Rows from block 5 of the encoder of a small image VQ-VAE, named by matrix and row number. Rows with one number within an expert belong to one neuron, the router's apart. Each number is 128 + 24 x the weight over its row's rms, rounded and kept within 0 to 255. All counts start at 0. Numbers have three digits each.
Before each expert's rows are labels from the 100 images, of 14976, where the router gives the expert most weight on average: "patch colour" is the nearest of a few named colours to the mean colour under the peak; "peak at" is the part of the image that holds the peak. Only what is clearly more common there than usual is listed. The data: microscope photos of single blood and bone marrow cells.
# router: router (encoder.blocks.5.mlp.router.weight, 4x192, trained with AdamW), inputs 128-191
# up: expert up (encoder.blocks.5.mlp.up, 4x384x192), inputs 128-191
# down: expert down (encoder.blocks.5.mlp.down, 4x192x384, transposed), outputs 128-191

# expert 1
patch colour: grey
peak at: middle left
router.1:095100154120079120089156096100120129159124146081117159151146152089099118168126146126128139124143121128106131127109129137107132095144151153087101144110177137135158169161187111124110172141086134
up.0:087126129107107167125131179111145149086128112157100162118124139137117120129073136084134105136135092127138119122118125117135104162126110104089081174125138122103137141110137176132106129116089132
down.0:130158155105127113169227109162165150109112119079074136108138110121150129162150097140147132100112148145090130156149140110144093112136108113130110104109093134117203136115154123114143115135178122
up.1:066153121099092125149084140106121188170135118175158115090081132085140156118133125088096136107122179148130112129128130111181139130145099117126145123177101131125153156110155127138158157164113137
down.1:162128133131113140120095129159125117149134144091067141144119200082120162186131182137119109156099109121122135120105124138137094167126100142122118186160159133136145135116133174139122112118144114
up.2:144119162138129141164159123182085108169119144142112145102145102155109142103104139095113091099108086130063135164141181096130114105133104160116121108125095141095123119199121121128173133157106178
down.2:156099157119095120112106128153097148135103110150146151155143144108108178098127126127132131114138127148149120126143162128086130106116123110122124135125085122133117140119099141156129097156159084
up.3:129162125140105183119176139112141125129104121111106122096136149129107146026087139156097105156130119110178115111095138134154105152133148124126122137106136130155067147164117152141121153189132153
down.3:104162128086115132130111098161152093148138049187056098101143127191101062107128149057153124134131119140145123142169134129104141089120135143134148160102150146123129124124128163068134127123098122
up.4:112143090112142123147147137108120106112131125155129116123102089112104118167121145147105144110139150087167135130129123085121117136152159121122153168162047121149151114100138151141161074154106132
down.4:134083124112073117115126093111117171074096083103078142124128085147115140101122080096129149107127163130141144158141162090166116104120139124128067104126122126139109089152131086134135139128142163
up.5:121109118098098130122125122163106097135113117104142125150123176137125163125156106105149169126125131167143148112151127159173123116160116136088127134107123103118162115138191141150140114134187160
down.5:128153141121191160110130150124094136154116123111157139135139114155083137133099128110109150127126180123125144093098128111159143140136124094126138139157112107155121151175166207161108156082122113
up.6:104189118169150132151118112158096162087120159110167140170119137130122126070133139118148089128152108135111113125130140126147128162119123103156126143109146121180106162124131145115143109123107123
down.6:128193102106145077142120115135121099141153125115084128132105165112131122106130096113121117117139163123109109081083150046130143143112125111108125122115118113142133152104105191111117160102096151
up.7:138143098102163175130100128125121126131046098156162114130136118119125120166128118133103111106140137127161083111158146159173075164145192155122114096126072126157132128142133109105140114103103134
down.7:088111139136139083139104118131128110117165102154113135145120122154164128094142138127124101167108076121124116158160139094096170072111122123114105124098092134098139119122140156141102141133134101
up.8:118180136125168115146106148103110183120151126103128136093103120143134081099165100102127099094127100120116118047117148107145130106162132120115146140116170131114137084127102150152107097113120130
down.8:177140115119139110102167146108154102095149095157054140134131122153137158065095075106127123117127117130103100122137131128114136110113130090122087121159111175123139141101174109121140139137104119
up.9:108142127126126094122147139150125119111136129140093128098135113138118113127139124106138106143121137153103135161119150080141120144126108113099150116125118135135044125137147109123142101086111150
down.9:096134149086134128146120094123128149103137111107168120095124123104157138120142079101151137105109141152125115125117059149135089123134130129106140117141099140154160113158115152159115168138201146
up.10:121130124118154139144114098095124119140130125107139131097133142153115114124097176104137149176133191089098142132171140141107142139139121116141105158105160116137139168146148119137050131099154105
down.10:122120140124135175167093112128113137101141146140142131135125114114159126133145143131128118148145142135157126082106112077132124139119125145153150140111131134135096141133116154142126068122099149
up.11:123117145127125209118094115102143092091132126110088122143139113118140149099155127107115119119141067120092144082139118164117151126149160135172088090172077126126132117164131159168179155095123125
down.11:160147136145127134106134117139166100113140127123108135149174135136147137108103132108160154140100140120128106134086130136128108106130163135118178117112133130137134109142135088088072127124159128
up.12:094109106135131152125074142113153119124133103143123101145159099128086101120139112156114147123120081098165139104117114153115172123137163141135134145183126136139125111099119129111113070071094135
down.12:140091181109125132123158142121174122118126132135142134155142150135153168106128105149120140150116130131110114125098130124159163098108131137140106153130165126113135136141157080154102115135151111
up.13:165117122168124127123101142128117143142108122097120132152145159146148152130093146087110120146130113138117109160115124153021143116150068156123137133139152125122130126118094139147110095121122116
down.13:146103141114104097124141106118109115121102114120166117113143114083111160098175138173141130101113119111101108122168130161167133127149137113124118113109136077119112150153154167094100110136145113
up.14:125093132114117128130117165092131122121153106116105088133143110117126090117130114159103146142134156127137131122121162099174119163109143121158128116169140155094134122156114132109123139089112130
down.14:121174126136107133131162156127160081117110093108146133110139108157126119150148097113116110103157135134138130082153150148142145110121103120135184184119140123108179158137112107143096105162135145
up.15:112148131118132119114124087095094101137114094133134100095147148118114117127148148122118108128135117097119119133154098131120105126130122158118093087183118102183131115134131117095124148093115128
down.15:113133116093102154154109141126138137082169087121111122134129135131112117146123121125129125104116110138114115174156094113136161120103168114116161109165117142105138100113076136140063126085130147
up.16:128125174176165160132183130103089158147151131156123100124156128138129141112099119172093111165132083106127154190124149157130111094117130142132111126110099116138118125127135139125140077131144171
down.16:101129125090106112155110108115113109135135131135159124105128124160134122151143179078181152098131124137189134154139165130131110106125095162137130113110180138161087111143150087138124117136145087
up.17:108128107157140169134113136099130109105138089133117142114119124139133106086141095091161133150113113067114145082153122116098133109134137164136109109134110129166116109091130137193152129161149125
down.17:140103119131144145131143094180137108116184113108117113116097128121101097145121111154106164108137131130102133126114150124087137082118166132113165138117128151116130107125059070065104121054138106
up.18:145135118102124120117101095154137133119121081141145144105132093143091144090153143056131121120146096109159169158137133134142120155127095136165093147149126132144088093159098138145101128118183112
down.18:159122157139188084097146163111154155088147123148110111105120120125140159208094108162087152155121151117099142110146076155120091117110154123132097157126134145099109128154082111124149138133146116
up.19:111133104136059147143135164141150143097105125118123113120124113134138161153125104128117112148134141129155125117132146099094132050122136175163178086129109099132110188124135158129119132154130113
down.19:152107128142107130122133155120133125134122170167141151090129101124181110129126169140154150077133120139125109129152132157133117107150130123137077166137156138148111109104129102102131109101130128
up.20:115165144118144127095110102128140121174150128087143100136109105116145101088132126135130170142105106158122102122094112129143176169132146151123130133127127116082101109133111121127106125124106114
down.20:102176118085086122155134131171162150144082131079122148158154166162143120093127101086179140114113112149166096087121137078135120119129134136109146096102132100153150094133142112132159164111138131
up.21:121126126123107117121093113112126115138134100112169121131093090150124139100194095121099124094134143149112166134175083136148150124105088164142127192157138134153147167118133152127116097131171126
down.21:135129091131165125171098138119137190126120070153163123132117091127156138138130110165119129047103185120105155156124191102114105165099123136150157116132144119156156130106120135099132129136161140
up.22:108113169102111132129122142143077164126115128135108101086092121114123101110134097158148140115132096167106137129133097170115144083148080103106132148101131132116112165128126108081111105067149121
down.22:112133110124111147113127127138180177121135154143164106117131107146129152108143103134122122136098134141068160140055123102090056078113126126134099156135123096137132129143089068148153144114118110
up.23:113121192127105104144115155122091117076143120114133138166104158159128089161141121101134124139193170131140135119113095162131110156149118134132151089104137148137165136137133129184084144098110147
down.23:132089154130116176138151109125102156129135086093115150118105123133162125095114159124137133145161112152111101081063127139133128088123117096129120100120127148113091118126126123120101093117144104
up.24:188105151119161147156090115094117088132152132111124129118155149104100136134133125152154110122141090137169102147182143139123123144156167165107137139169114128180166155086151154121149138114148132
down.24:091146091119121138102129174092145146129172081117171128148116101131179113116149111159110081178147145106139118109136140126140131115123131128129146164152133112114130134149123093149109102154110154
up.25:131148088152102128125153145146111157122147068115121143110131161144158119103086133203126139122136123135101101075140113115148151074124096146108150136145119133137132163095132156132083086093168140
down.25:112156114151105159172111109147095135144117135132137119170099119113137161109073103076105119100109159110091169177134103093153143148084131135132128134146139084109125142098141072135117139110153134
up.26:140122116115100123151135160123142109143137143152185137141131106125112188076109100156070113112113144122055124121138120120095132140117103090108141124148163137127067113147142131147157116140116132
down.26:150147097067148102145130131166096114117171162113116126128109132069181125125117140104095097161132148115107103143115156110161114177122091117150104169120120110105104122139125144088139120142119154
up.27:133191128125177087151100144157137128169141114117120131125131204101161110107152143115157124161138141131123117084107127180151132131150172102122139119118136115135136115131126102100120083077123128
down.27:106118193129110102152128128119108114149133094176164124162134133146128121137102112130096135102119141140092127081160176155153080110151107090142123092155132110125119146159115074143152124120114108
up.28:114094104168150132142138157145160145172172088071132141131113135139139118167129125105144092131130151150141102124097132134115109120126082156148135114096112104145131143152114108135146146097120125
down.28:121111146111108131149139149096102111119117150138125132125164127113189115107150127131108119141164147160122123090136138141133131110161124092129151134126139133114167195150116198121133106160147134
up.29:126129122131106150136119106130103114153137163135125150115135122103107141083124115068141112169175154152102115148146111145131104113113143126118125115102112134141097144127099126169131128135084146
down.29:133111073138112102126142126127174146143122159129122155136115166147149121122158184161123116159132105122117133130106117148109130114104103128135157121146133114166112096170154123100105132122099124
up.30:123147111138131153147109159121145100136126138128137156175146149118125145143114103185135122121104111126079116109081158122098111124123120109128130137121097148097136125158153125082143113104146122
down.30:094137119131171156119122167136159144123115122188127119130123147105127119140129126152139117149094145130139131093146164139096138174098100161122099105151130128153171117164133109112154129121151117

# expert 3
patch colour: pink
peak at: bottom left
router.3:127078119107119109094123129126093129121116146113152132128147127107136167161146144111138095125111136140107089137112128106101095102147087146088115163082185149152153098114142114134124100151115117
up.0:114176168106130052107150118166161131108113117177102142121145132099148147117117113126137163069111164105111152117181099138115127131136145148111126143124152118087127116112128114152146066084123118
down.0:098143195112134146127132121124100114137139138107234133123116092109108116127112120153098117161123130149116123119088121131137111138126129137107133114127131160141123208125153128097104121148117124
up.1:162180099118107129121134107113127166138138131097114125114146113123158122118113146102119123133115105103159124129159121128134140148126160093167111165111112118111153104157159118115154134159114098
down.1:102127135118143087139138149093122143164136131123142125161101114156155135103107187180124125120097105115137147145084160138170129140144175121137157145115126090148106127118162150171131165132149164
up.2:109065140157129163146110119099077121117129153133131102125124160103145141102138066101167105146161137141117155128140122140059123138137115102102175113139101126116178105105102116107145090130118129
down.2:115097125125100176144122142179131129114138151158092154100135118128166124153148075114079146144128139111175117095181178098159138117116156111145177132133118111146063140142148143155174118104129116
up.3:108119155142127132149131112116162144126123132128149106140150140159127142108135124188093160160141101121137199175157115126119103133119114109137131162143099118148122154127157136117145082153140111
down.3:089166135135129152132168138125085117138143131136146154136148088162181123145137137113136127151129111144104136213135112097105137056111137133110100110118138131100168133112130093120118154134097139
up.4:130121149134152141123090118097144135132141115166152101101105162157144112067105138115102116153094136105159152113130098136121135127164154110115111140102132162119133097134134110122113146148121124
down.4:068133104113104132144106084126104090125125120083109119129123090091146152141104158167085128157110092144120105143137107142088156145138110102124154174165133109125110215137068111108133127146141120
up.5:124161170154122139146177131109132128161108107105113099134113121131122104118133070129098124158090186154163112088130139148130118114134121124157123145087150125121119130175158126103133092169189112
down.5:140163100090158124109139129127139137101102137178149126146107130175102134111117059136093115156116107112122114128119123111132107143142121112119140158099138110131126129103162147139136174121160176
up.6:117121143126123135143175135157140133144149105124110125109161128142131054143116104116176100171170126127148137175115182122089120134142131109136140125097115105159095114107128117156122144139134139
down.6:132117132120168115170168117145162130137116102101158147133111130190133104070136097127088107118155173145126116076147198182159142148153123100098158117122138114127147130135093135096142150149147097
up.7:140134100120111197118107136141113134133129165134161117089099145113091138153177155117140154139146123134128112116131177188153127151138153171084100154113150126119132148133086111144119108111114122
down.7:106131129131115139124152109170137116115175060079117148145145115091116167116148148101128140120105154109138136133123149144109133132147180147134150139084150152178160121156102111121084113097122135
up.8:082108180100185147124137110109158112124149127160127132148153106128105092146129093166127124100108123165154165123075142152142122174152126145062124112156104131149134139116126109125131137146107112
down.8:168145138118159134106149156144120112156139092140175134113116095134123119120126135125087130085166094104128095135102115105111105145109168121154097139117093092112152107094169115131116148108145107
up.9:080158119099165088107126144100114146156126109107131112155141112128117146143157120108144128110148150130114186143104120142162123135147164134119117140153111144111132137131130094130098111169122126
down.9:119157084135107134109136144159146112146112104115159139137140125129168127088124117110118197123096144138153132111133109156111144106171113119142086168136135143165112095153127166123134145083128128
up.10:122149093100168154142148101116126115151131124176117131116082138123125060152130152079110166132165158118170130122130114185139129112124165108152134116131189125141124157117173122147111124150108135
down.10:114145083199048136132143148084089139102085116126119128116119142121183169137142106117149133146150101121107119156161103147127125146142100107101125145135124154092142134113099126119126122118119119
up.11:120107121178163119156120171135126108129151111131081101110163158142098092147106105138131176149128117112137151132151109129111126140098174106129154120137148114150122116126135168110125115111138141
down.11:136109113116098104109123118118122122107082107163107135150141111119116156131103129140106123159157126137167151108137143128159134144110113137165120124175116111110131091186130078120131144127087101
up.12:108145095122112143128145127143146150096159145139137144168098143141163088120122115164104140134101117189122122119111105155130105141104135109124126111131132128111097102087140130127144101088126109
down.12:138145113149148125120074107097139087156146122091171129106126166127099110089141166149101119117096161144092127120130094116129121127121127106145135139106140107140143143092155123116146093092110144
up.13:176128099143119141118089129170138087120145140142135124168145143164098134121128131168177101116125153130113178070093102122103149140141108149118164100121116094144135093069131133165108114119042158
down.13:118118125109159153120137093134089095159144173114192123113117087094165069109153151139125143151161129130092164117143139097096136123103105119122113146124123147143054092142140132130119112151151130
up.14:104144113075167112132108122112083122122134123192136103129128131107118131101157095073128140135126129133080142154118123159146146123138131126114139149143125130139145130109147118136133135125090133
down.14:126134137169117117136141139124138132101158140134145116115118115133122192149124103116135126168157116149091115144105131139094103150162137131122122114092130098134149144148108129116066108128176109
up.15:117149152170136121136128133151130090131110125131174140101138134087109099144185153129116170112142127128132140138141094111148128128156132141126114096147177124082117114160119123125128148121150142
down.15:103097133138121119146103176190132119102134121203110145137104087138134088121129130146133123140160095118135089117120113112066141130113122112116106174150137127131157100144187140126138144137146177
up.16:153125118139144142148145121157107153116096140134132113128115103125142084113166161050095154100122115136151125103105102141121064162125099141169110143058130106130170152182142157104128156124132151
down.16:155146156115167111119147178135170094110096107097101109151162145127150150145109143142143105075122137126088139138107138102102142156160135124101109120155134130159157108081137121107132137130174130
up.17:159102161128149099121100102147119152148144137154139118152129139135163140098137192108139112123137154127117135089098142110105172122135096131157110139136107116115155097141166130112077119117128115
down.17:140120142110132171159143144135139135125171103112156144128103099126095091125115121140141119110114102133089164138119107142144129080093135152146118077091133141159080101088138149126145125121139121
up.18:143089102084167112144085112098121128133125106122160106114137071133149110109126106154132161151169116097156156157101116127121140125119172141147101147127131142147149157131116077164131160184062130
down.18:141134086120072087134141165142123126134143129095126111136127142108179148130147131168116127122137154143122115150091109100135114118117099124096121129143136087133121140127089107079109165168108129
up.19:112192131104124119123188111146168142147145124118132136138124078138091093103121151156133127102139105121104082144144117101158130140119150130113103123129152120157092112190164116119176166147149158
down.19:181179109132117146100124126130141147130158106118147154131148146088108078174132154153124116148151133131122115147112166141129082108155115151116112085149140085110178191163128127107169147098124127
up.20:120094155135162125154114122117102155160115118173141122125139142145130115084124100129150141111144170168112109117145131122118146114120130127080126130127146163117064121146142141093118108123150111
down.20:117125139127130108130126120116140132157144150145118111099121180118127174146121166195133148130131107120084120094066134110120140106120164124159101108155098107135186169124146078148133142060124121
up.21:129085153108157122118145140144178160122178128107127167135130146153157116138107117168103118148107141118172138161119112146104148114111075119104102134136119119158150146115128150128146114071077131
down.21:151161139134073128122135117150098090112192146127105143097145055106118094116104126154136074142153186105099125105145125133167120123152140137120125132101090093133115107109112120160136119135179118
up.22:131105144138165133095164140119134122154106116159111114161097173126166118097114165135123129113119127139108118108107084119063134123134144137142104134115081145134202097104143149148114118119100134
down.22:137123098126147105134173129138130146152086128107135140105139096122118152127124083068170128096136143140103111061144107134140091092123120116116125132119098150118167113131157058139112144158103116
up.23:185134153129143138122159113117135117132125123138161088117134102138144148126150182107110141135088146158130118166104106149180118112110111119131132149144133087099143140116118112136149086135158141
down.23:099126140138112087145134138126156144125092102099176090106142163126157164129131141110188123153161103124148125110136136147173103093149176166096122080134130118110129143123181139177127130118189145
up.24:107131153161157138141154132097142137124166147120093132121117152148099090127129169154103101160118151151113104147140126158185115108118114170155140152177125115175108158132139098125169137096136158
down.24:108159093131102113161096141095074135132103132129131105131104129145103158142151116118093153099112158142134155103115147117137091123141141116103157178119126131104150113104123162095131139142137114
up.25:140144114087130142132157125097109134125116116151141118115141080130122140138124152155128130126127119157121115148092091135147108098144199099154128127065105092151124127153133119109134125182120144
down.25:111127137104139099111126155120127197149124098091112100145123089069158117124145079140122120086174143118119151211090111165103080119170149126127120151142138115123144134121139119106114158126124142
up.26:127127163133194143154089153101069135126150144182167160117104102120119115116133119148145120109126134156170151143128134134128168185111103113137123155112112120146132111148136145120134140129102147
down.26:131081119099123069151143131131132082112048110144133112153118149148133124154134104106128161153145130129131092097107094166067122173125118119127175157119112109131110124083129091115123140091115132
up.27:135068082140113098127096162123131118128096099164127141102098127126156140116121116107081140157153150140118127103114126146109122133129140181105110165132140111125130156140152146147141139101144097
down.27:144110110126146097120169130107134133090116140154086120161090133102121133143118135152105138129149121102112113155137123143142135111119166127082165147148128136124153131116067149126097122092135109
up.28:158114155133091069133079121101121139162148120130139137146152119136199148146128194149101133140144115141124133148122112199112149097156124142127122128104155134145101141106115123143134164147104137
down.28:142138123143130123132123111123147124163093116173108122165116078112142096144083123116110123109109153123107119071111159122121103126152143109124131135105139129103166121106119136137165121121129156
up.29:164119095082184159107127128129095126127149107078129085136154099103122122125163084135137104129140150109146160138132129152152131155150160149147136107129072147113111117143106162137115104153127124
down.29:165138097088085141092063111117091092141092065135131127142113147138163166087127114103112129104107105131175135106118087098132099141112121184145146140117134162092126160135109105169124119166141128
up.30:125208124164117106133095137093130136164162145111154131145148154140120082126118132122131125147120097142136132109122126112122110120114141116126107114132144128167125126137092151116109150143125123
down.30:136107072146096142120117112111127146141182153103145119127138119121144108116138119179120136139094099146138111183105145128162140097103112110141111105124131128177161121149115128158119146110138113

# expert 0
patch colour: brown
peak at: bottom left
router.0:094097135144175125131130149155122091088145086108140120182150096147102116122150134171112172108144114114176118098120121138136089192146162144134120129145077143108080097123141150113123156115171119
up.0:170141123116108109104144150154134190131092116123174135105102121147081134126131175115149098102120114108125136153106108159121161153105110106183160137125120141167149197164128137116134106167121131
down.0:138095123143148096129119142119142130152143085132152107129135141132144140097125105141132143169126159123115137075092127123165151118119128134113134120142123126139122120140136166126145132086111116
up.1:126117115163140101114154108115172079148107111144131085116120153128129138139140110124124119155112134106201140140114159096114132152138126129139127156161109134062118170164157105096102089115118154
down.1:116134142149127114154190124091117140116085147097093107167140144117138127144125138170139129125148124113095123120128147119117142098107129115133134135140104141044108098179107122068115102084124114
up.2:154118113138109148113128121119091097143136172127132138165122141130123137105137095212097099139102129137123132110123149108106138146128128116118126114134160134148135130097131148158137140131124144
down.2:111137100144142133120120130119111131147110164138176138131117155139122152140146119061122101163128161115145136128113096118103115129113173156107161150134132122132146086145082134113056113107148157
up.3:163128163140152126115139123160147161133074127155195150140129099159143148148122139109140098106107112114126095098149094118169138145087153127136174130096170150122106146163106096121074130099086138
down.3:100160147140092105130147128132093107121117084173163139138127143138118121146130187136129115131110109133161123079173103155102163157128095121145135156153132150146084107135125096157207119145145148
up.4:127136124126154170113133119115101137149129134138112147184106150144115139127149107173124155122124144136112158163090153121074161115148137166125131139090135126146150155142134116100149135148103149
down.4:179074122117136147150118112113116133129119154104108115150116147134140106118135167089139108083131157114137125127080083043131115097106138118125122121085135121158108135146175134112132166102117143
up.5:133131146129111151157130106164104130161100164122093151151127127116085153070110161154115118143125142130103146078100124095105149090144149123153119134129122137126098138162147071150108146145133157
down.5:162099104159116164099129118127149109134095166132094096113103155116138129146105133116166127135097173128138110197131149120160138129136134156103160161115135148109134054144133134131101147120146112
up.6:152111147136160094158116142097106116122103113093146179129171144134105140106126152094143162129099122111156104124148143122109134114113107106130112128108098128142173139145143116137104127133148151
down.6:162132126137083092135120128126164129098168131082140125115111133117145113170204127140121132054116110107127108137115147110119140125136115124130157164154131130091167101131144081101099119159092104
up.7:136136093148103136123113151097105162124166135130159114126172124127141146104127104113137094087140121102120096119116139106147132157124175121108135168161119102075107145135128157097123102125122122
down.7:074163145119152118122125131185137090098060096146163161079109113172104127129133142131112105112118094151147116135101076169176126147102124123101118146123139095121075123102104142099119112172140169
up.8:102135147101054156131139119135111121142097120109142169139128134092167133140125121141197100133117130149133119068153138108104119176135125147162081071078126135148126094141093122036110132125129160
down.8:132140145139136190143125114158139154145124125149114106137108168107122143158113107123124134156150131108115127145109134078130131143098105113114168133180119157113157139098141112145139120129108154
up.9:136131129149088147117077146160153158106202131143172133126158175141162115135113113102087098095132118107157142138109097140092080180171130126113148118168165098169165105106094124132111083099122119
down.9:099100167145114105140126145112139108117152145165151109151134133112093133125199177180165129081184074128107118180125152130138158090135083118125105178137134160127103110079121162123130137139105148
up.10:132098096110111102139130102125186111117126121118127123149152130131145124184083153093147143132113125103111117175137112159106125094157125157157136145137110123165117130138101126143123110129115132
down.10:136155175153156102122124158132147125124116127110120127146104163098136128134117162096118100121091155110137125125077134201149126121110131132130158130145129144095157146152194137129142138070179134
up.11:150136177124131124133142082124114138160152103103096114125158161165139106184098155182087119131098129123158122157132072120162133103123123124162093153139150095127085104147154112136133110089143109
down.11:142148188164120104116168131127109169103077125075130133106164132152092107131116124118122148100153156125131124115118130160115101140153099154133148086152160143132104122099148103136144139059127104
up.12:121120123119137079100145172129142180135140123153175085144120126147138112164141149214101136171131158135143149103114118176131090093137164148138102096152125140127141190101134134100124128176145103
down.12:139097148138136122127086113141113158176113114185062140114139154167155093158148110080108143122082128127095136130133116126125154203123140138115153136119137133149103158155100092159020142113162124
up.13:130126131165123132094154105112129172139144126150124114164128128139136107135122152133112135165133124118124122111174125155149148121115157113136160192117125120144112138112131136154140138132093122
down.13:123166119124091136122116071122135127130103145167135123124093151097129126137100096106119078111141170139143136087093088089103137166113156106106149118100116101110146092145133147073122079129164156
up.14:141105126117127099163133130127150108118126135118142101118142103145127182119106112115112141167126110113104088161069129145138126150157174132131175131124100086129080125153114075136130097133153129
down.14:136153130152149121117133123105097153125075142135124122124163158124104119175143103137125114125136160138116113135171116121116141132097144149100078096156129113124159132120138157123141126108133129
up.15:130119082095119111092132113123112116133092148121127136072088146123118156151141149142130119087131121137135127094122108122164150120089125149133113137158139129109135122119122185141136126128157135
down.15:102112113105135160127107107115144115144126103070101099132089154133126140126115109212134136107132119123138127130086130130168119119102156147128121052118104160154159122170104068106106139118119078
up.16:134136123141141104108116126149136161114132110078151088125142100149130150084114134107100113133117112125098126139111143146154095140117094125119160135175185172119145101127146115122121085152104107
down.16:176108082094091125157145140146113119163106120121172125140157110133112153112131117214108161150124120142115124086142157150116146113122112089170074192119108105109126144116111106110146124121113114
up.17:132095152151135157135141128140106136105153117139059132154109138122144136158151124099107134114146114136148178114153059142157158161092129105140120162128148147163119144125105143155157113129105147
down.17:102117119130109149133099124132098172109112152154122121140131152087110104124084131111074162097110127125139113098203152096175155116113121104145109123165112112099098125173170106121128106120130117
up.18:107119110157179149125122120135126125114168126133125117137104125076142177128127151153106120102159062102166121110129115152132131175099143114105159114101136103108106106136113144175137142135140138
down.18:092127142140123133132109148138140101123117116153110138119155120138140103178135125119054090142092143125152147104088144106134134133134108140140102144142119158146129105173142116115131133117154132
up.19:137132107149138084152121125141167119094123137151112102119114151158099126183111105121117146059175069127124120104105122110130137089093073144166143116178153136118124142141093152114130106075151125
down.19:105165123148142165120107154120160117120076127134110123121172111110117126152138087149090147100089121143097142115127147180080162156128111059112184137121125155141086158174093112127149137138132137
up.20:129103102148060152118129125144128130179133124126178147114120168214151092097142086092123133135104168162101128129136124158148134094126119146151143120124123151131103125107115124132121122091107113
down.20:159144162144107114131099090146076087126130117100129132096129088118113109134165107078141125129076099116086131131152130164111114100136121097110126163166119123125148132097130095146165127132173145
up.21:110119120151105124137132123124139160145100128081096104098096188136113170110157158079107121106122136131082104112117107097141086142166113131126170110118134108193131100147121140114109140148129129
down.21:118117093153155114145126111127139108126118129046124141123078102104120118157142151134131153154166161120130169120139127118151104147111123148136146165101148141124114129128138123166155133113106118
up.22:191139122142156121180106128072080134117116131113158156131105155101119160150153143139193088122114164124131066111171142137155133123134129099142128134130094127134126127137107140114104045108122099
down.22:124146104135121165164165124132086135111114119134119119108137183131141166111156108139152100111123095143125125144104122091116138124135166079133158109142153124109141135114165120145141124099174083
up.23:123156105148154179107172124117179139105123142134104124129162123126093105107110108076099124122121105154186141137130135174151116101124115134137146118073150143063119182147117112112109135112087117
down.23:138102138128165121159145131109087135125096135142119104127136124179064131076131123116143141119100142136117128149128059106107137123121128146114117138134134122148099100113155110142125116147102129
up.24:156082095129162158123140137125142115087134132088158136129120147122124120139111153137140158152123152123125106136147127154083111132160127153126114153104129126125125148162131137103126139145108140
down.24:108075123109119103113122149113122041166127116158138132130124105137093135178155145149113085106116088130125121171128089115153124144140122127118154166166128123131139144116103156146150125087154143
up.25:121172127131113074094110169130137123130134114082110111122113141126183128182137086128174129105121143139141133136112099163107169134167155119170137077131153139149101140109154108114119044151088086
down.25:111146161124119132094105135104099125119098089147089141125183133132143116154124221134089120129101128147152162136117154139144116126120133144140097173131118139166163145092118111140124111083185107
up.26:125093132152128100156126128153172108152135087129102102095162206147118106157105120139133142160107126121149135132130164116171110117115153077116130156107147153154114132164120152132144151159174111
down.26:122163186131121128165091143150111157114176148089089097129090133112160124099097113127179119105106142120114140096154136151087136181143142143109137143125136119120120129119112136147144136127109146
up.27:127092142174084118111150098137095095169125095189125119124160106134140103145139162134120109156128087120100115094132171160124100091151130171133137095146165112113117112162082131150128107123100120
down.27:142076145123100142108165143129164149093132115156131123138127132096150117111154201106141127125155138122164112113123117127147166116104099128137123173155178127159164093148139163145080097171100113
up.28:117120127117138113128095139096086090160116168107124137115131171133159110163134119114147187158160064117154150167111161140140073140108116138151147136177141111121120134143134177087126173130121108
down.28:117099143110149147103111122178130137123169132137103130113150106111149175137135125140159123147137189127099150130160145132127188085131164138101129131138090087177169152176097126164128113059102143
up.29:132106123136166128149126156121090082142154130122118117091102150135128175148111131118066123078137113094120122143140154142109106136097147140118121127117180149125140162145108150109147136121153138
down.29:098105058122135130139130132125166079127142103120098111112147077144103124179118093168117144114111112135114146123104096108123164136086138119101152096144109108148144122112135151127126125107132142
up.30:094118097129104160110139123150111139115155087134132132077114127107144164145141105109158117086151124129181149110119090136121144105149130166122137080153119138158137117100151187131158122138123121
down.30:089140140120087164102101118114153126142071136107149124142122138118129095118093113162111136131100106115119107151103156065100168120162164122147112130137128092104118149149105084104127109132111126