A small image VQ-VAE, trained from scratch: encoder moe expert_choice, encoder num experts 4.
Rows from block 2 of the decoder of a small image VQ-VAE, named by matrix and row number. Each number is 500 + 40 x the weight over its row's rms, rounded and kept within 0 to 999. All counts start at 0. Numbers have three digits each.
After each channel's rows are labels from the 100 images, of 14976, where the channel reaches its highest value: "top examples" is what is common among them. Only what is clearly more common there than usual is listed. The data: microscope photos of single blood and bone marrow cells.
# conv: 3x3 conv (decoder.decb.0.0.conv.weight, 64x64x3x3, each kernel summed), inputs 0-63

conv.16:563528464468447497529559507489568482469498471459513489507511549443482470597473487453496502557481416454523492455528414533523575481451536513508502559554485541519525440491485512516491459460518414
top examples: cell type: lymphocyte

conv.33:573522528555489487535525471565482551473447538449516481524552518598524505559562541449545468578500491518544480509502513469506550455481424428569470441448507501521498490537504463527511515466484450
top examples: smear: peripheral blood

conv.11:508534511489495508461554493468564470532450483446521571474608469545466543519550431547479550435439470538542510506521528546512520448459497474466561572506462518525470423459520456506508486475539497
top examples: cell type: erythroblast

conv.35:533512496503511539450516470428554547446451531512513488516492490481527450516507481513531503476448450529485489422539500525516546470434479490389576476439455474509466505503567455491561473525608509
top examples: cell type: erythroblast

conv.22:534536539573444471506532553536485528463502556501499493533581513493554457522497502495481592579540503576546485482572506507555594487485479462538516442510525523512457502474436449498535530465494543
top examples: cell type: artefact

conv.6:567560485494470468544465580443494550466445501485510472523474508465564497504510493486516509419457505557503524435484532518446453423470441526528496431438497572486507502552485471415520500514488442
top examples: cell type: lymphocyte

conv.59:487434430556498451542483475522443521478469522489529569494520536494515494504501476590500503505553573543526557524544465516413516574547436503468487497531474582563497533486485513562544532518537529
top examples: cell type: segmented neutrophil

conv.46:425538524509456593556501468478538495493428505516494516577469426547521473455491486486478467483520437502529519541416469501600527526536477479535462548510464523473532499482522535551496436428500481
top examples: cell type: artefact

conv.38:448491568515454486512471485554501568495516543540420550460527536482501526550525440531454511474517537491424506518523446560468467500514509478425491408526454504427489436557538527501473545457532477
top examples: cell type: artefact

conv.56:491476462558572466558611488537471426507475495503438500516578503493480464573508531495427580524442527459497457513556434479473571469487488472559481486485487516546491514526482507469487504455520491
top examples: cell type: segmented neutrophil

conv.62:517518497597500496561531521540510555486475513551505561498581516534519471466528541489457411567483490481479519449441472470486489522478470506513467518499553596418421511499539542520507449454533513
top examples: cell type: artefact

conv.43:498435451503489448522467485418449493452477484536573442485529528541540489573580510531516472499514540549508454521514546484441502486429453518518487458495357504495511523522484513506504491529554472
top examples: cell type: segmented neutrophil; smear: peripheral blood

conv.52:522483505490484452574481541538490469571555476514437511519402500483479460523473519444558535482499512484509490543433421467462598536460509514489430550510522509574503446502562502542492471492454492
top examples: smear: peripheral blood

conv.29:521469511471450602550484530447548521494472521526426491507547484505488494512510476564489578485548509600508535481555459533544528536510505478465468520506535545539521527507519566387537525507475554
top examples: cell type: lymphocyte

conv.55:527565464443489545558511549506519535511475426470508544543569433524468472566485500479537483481525441522538541470486490499451475511531566439476420527520524498491468443451500455451406498543499455
top examples: smear: peripheral blood

conv.20:456442545465475446462519543478502490484446471451570556462504483477479498432540484446516504543524424490446442468562499525536544470532501518533498492533475489557396479487439567447470485461474460
top examples: cell type: promyelocyte

conv.8:488535473486524530532503552442534509495509459493551508497495455373494540497491468528456454458535490489462484461490570560479485403449466484426545513541509520541479512483536603553456540526506499
top examples: cell type: erythroblast

conv.28:498480521519508518439470460551503462437511478514577480539473538558526477573533571538423522509463518507468468515503546504455520511447487484509592566535528487431535553500443562456431526473514477
top examples: cell type: erythroblast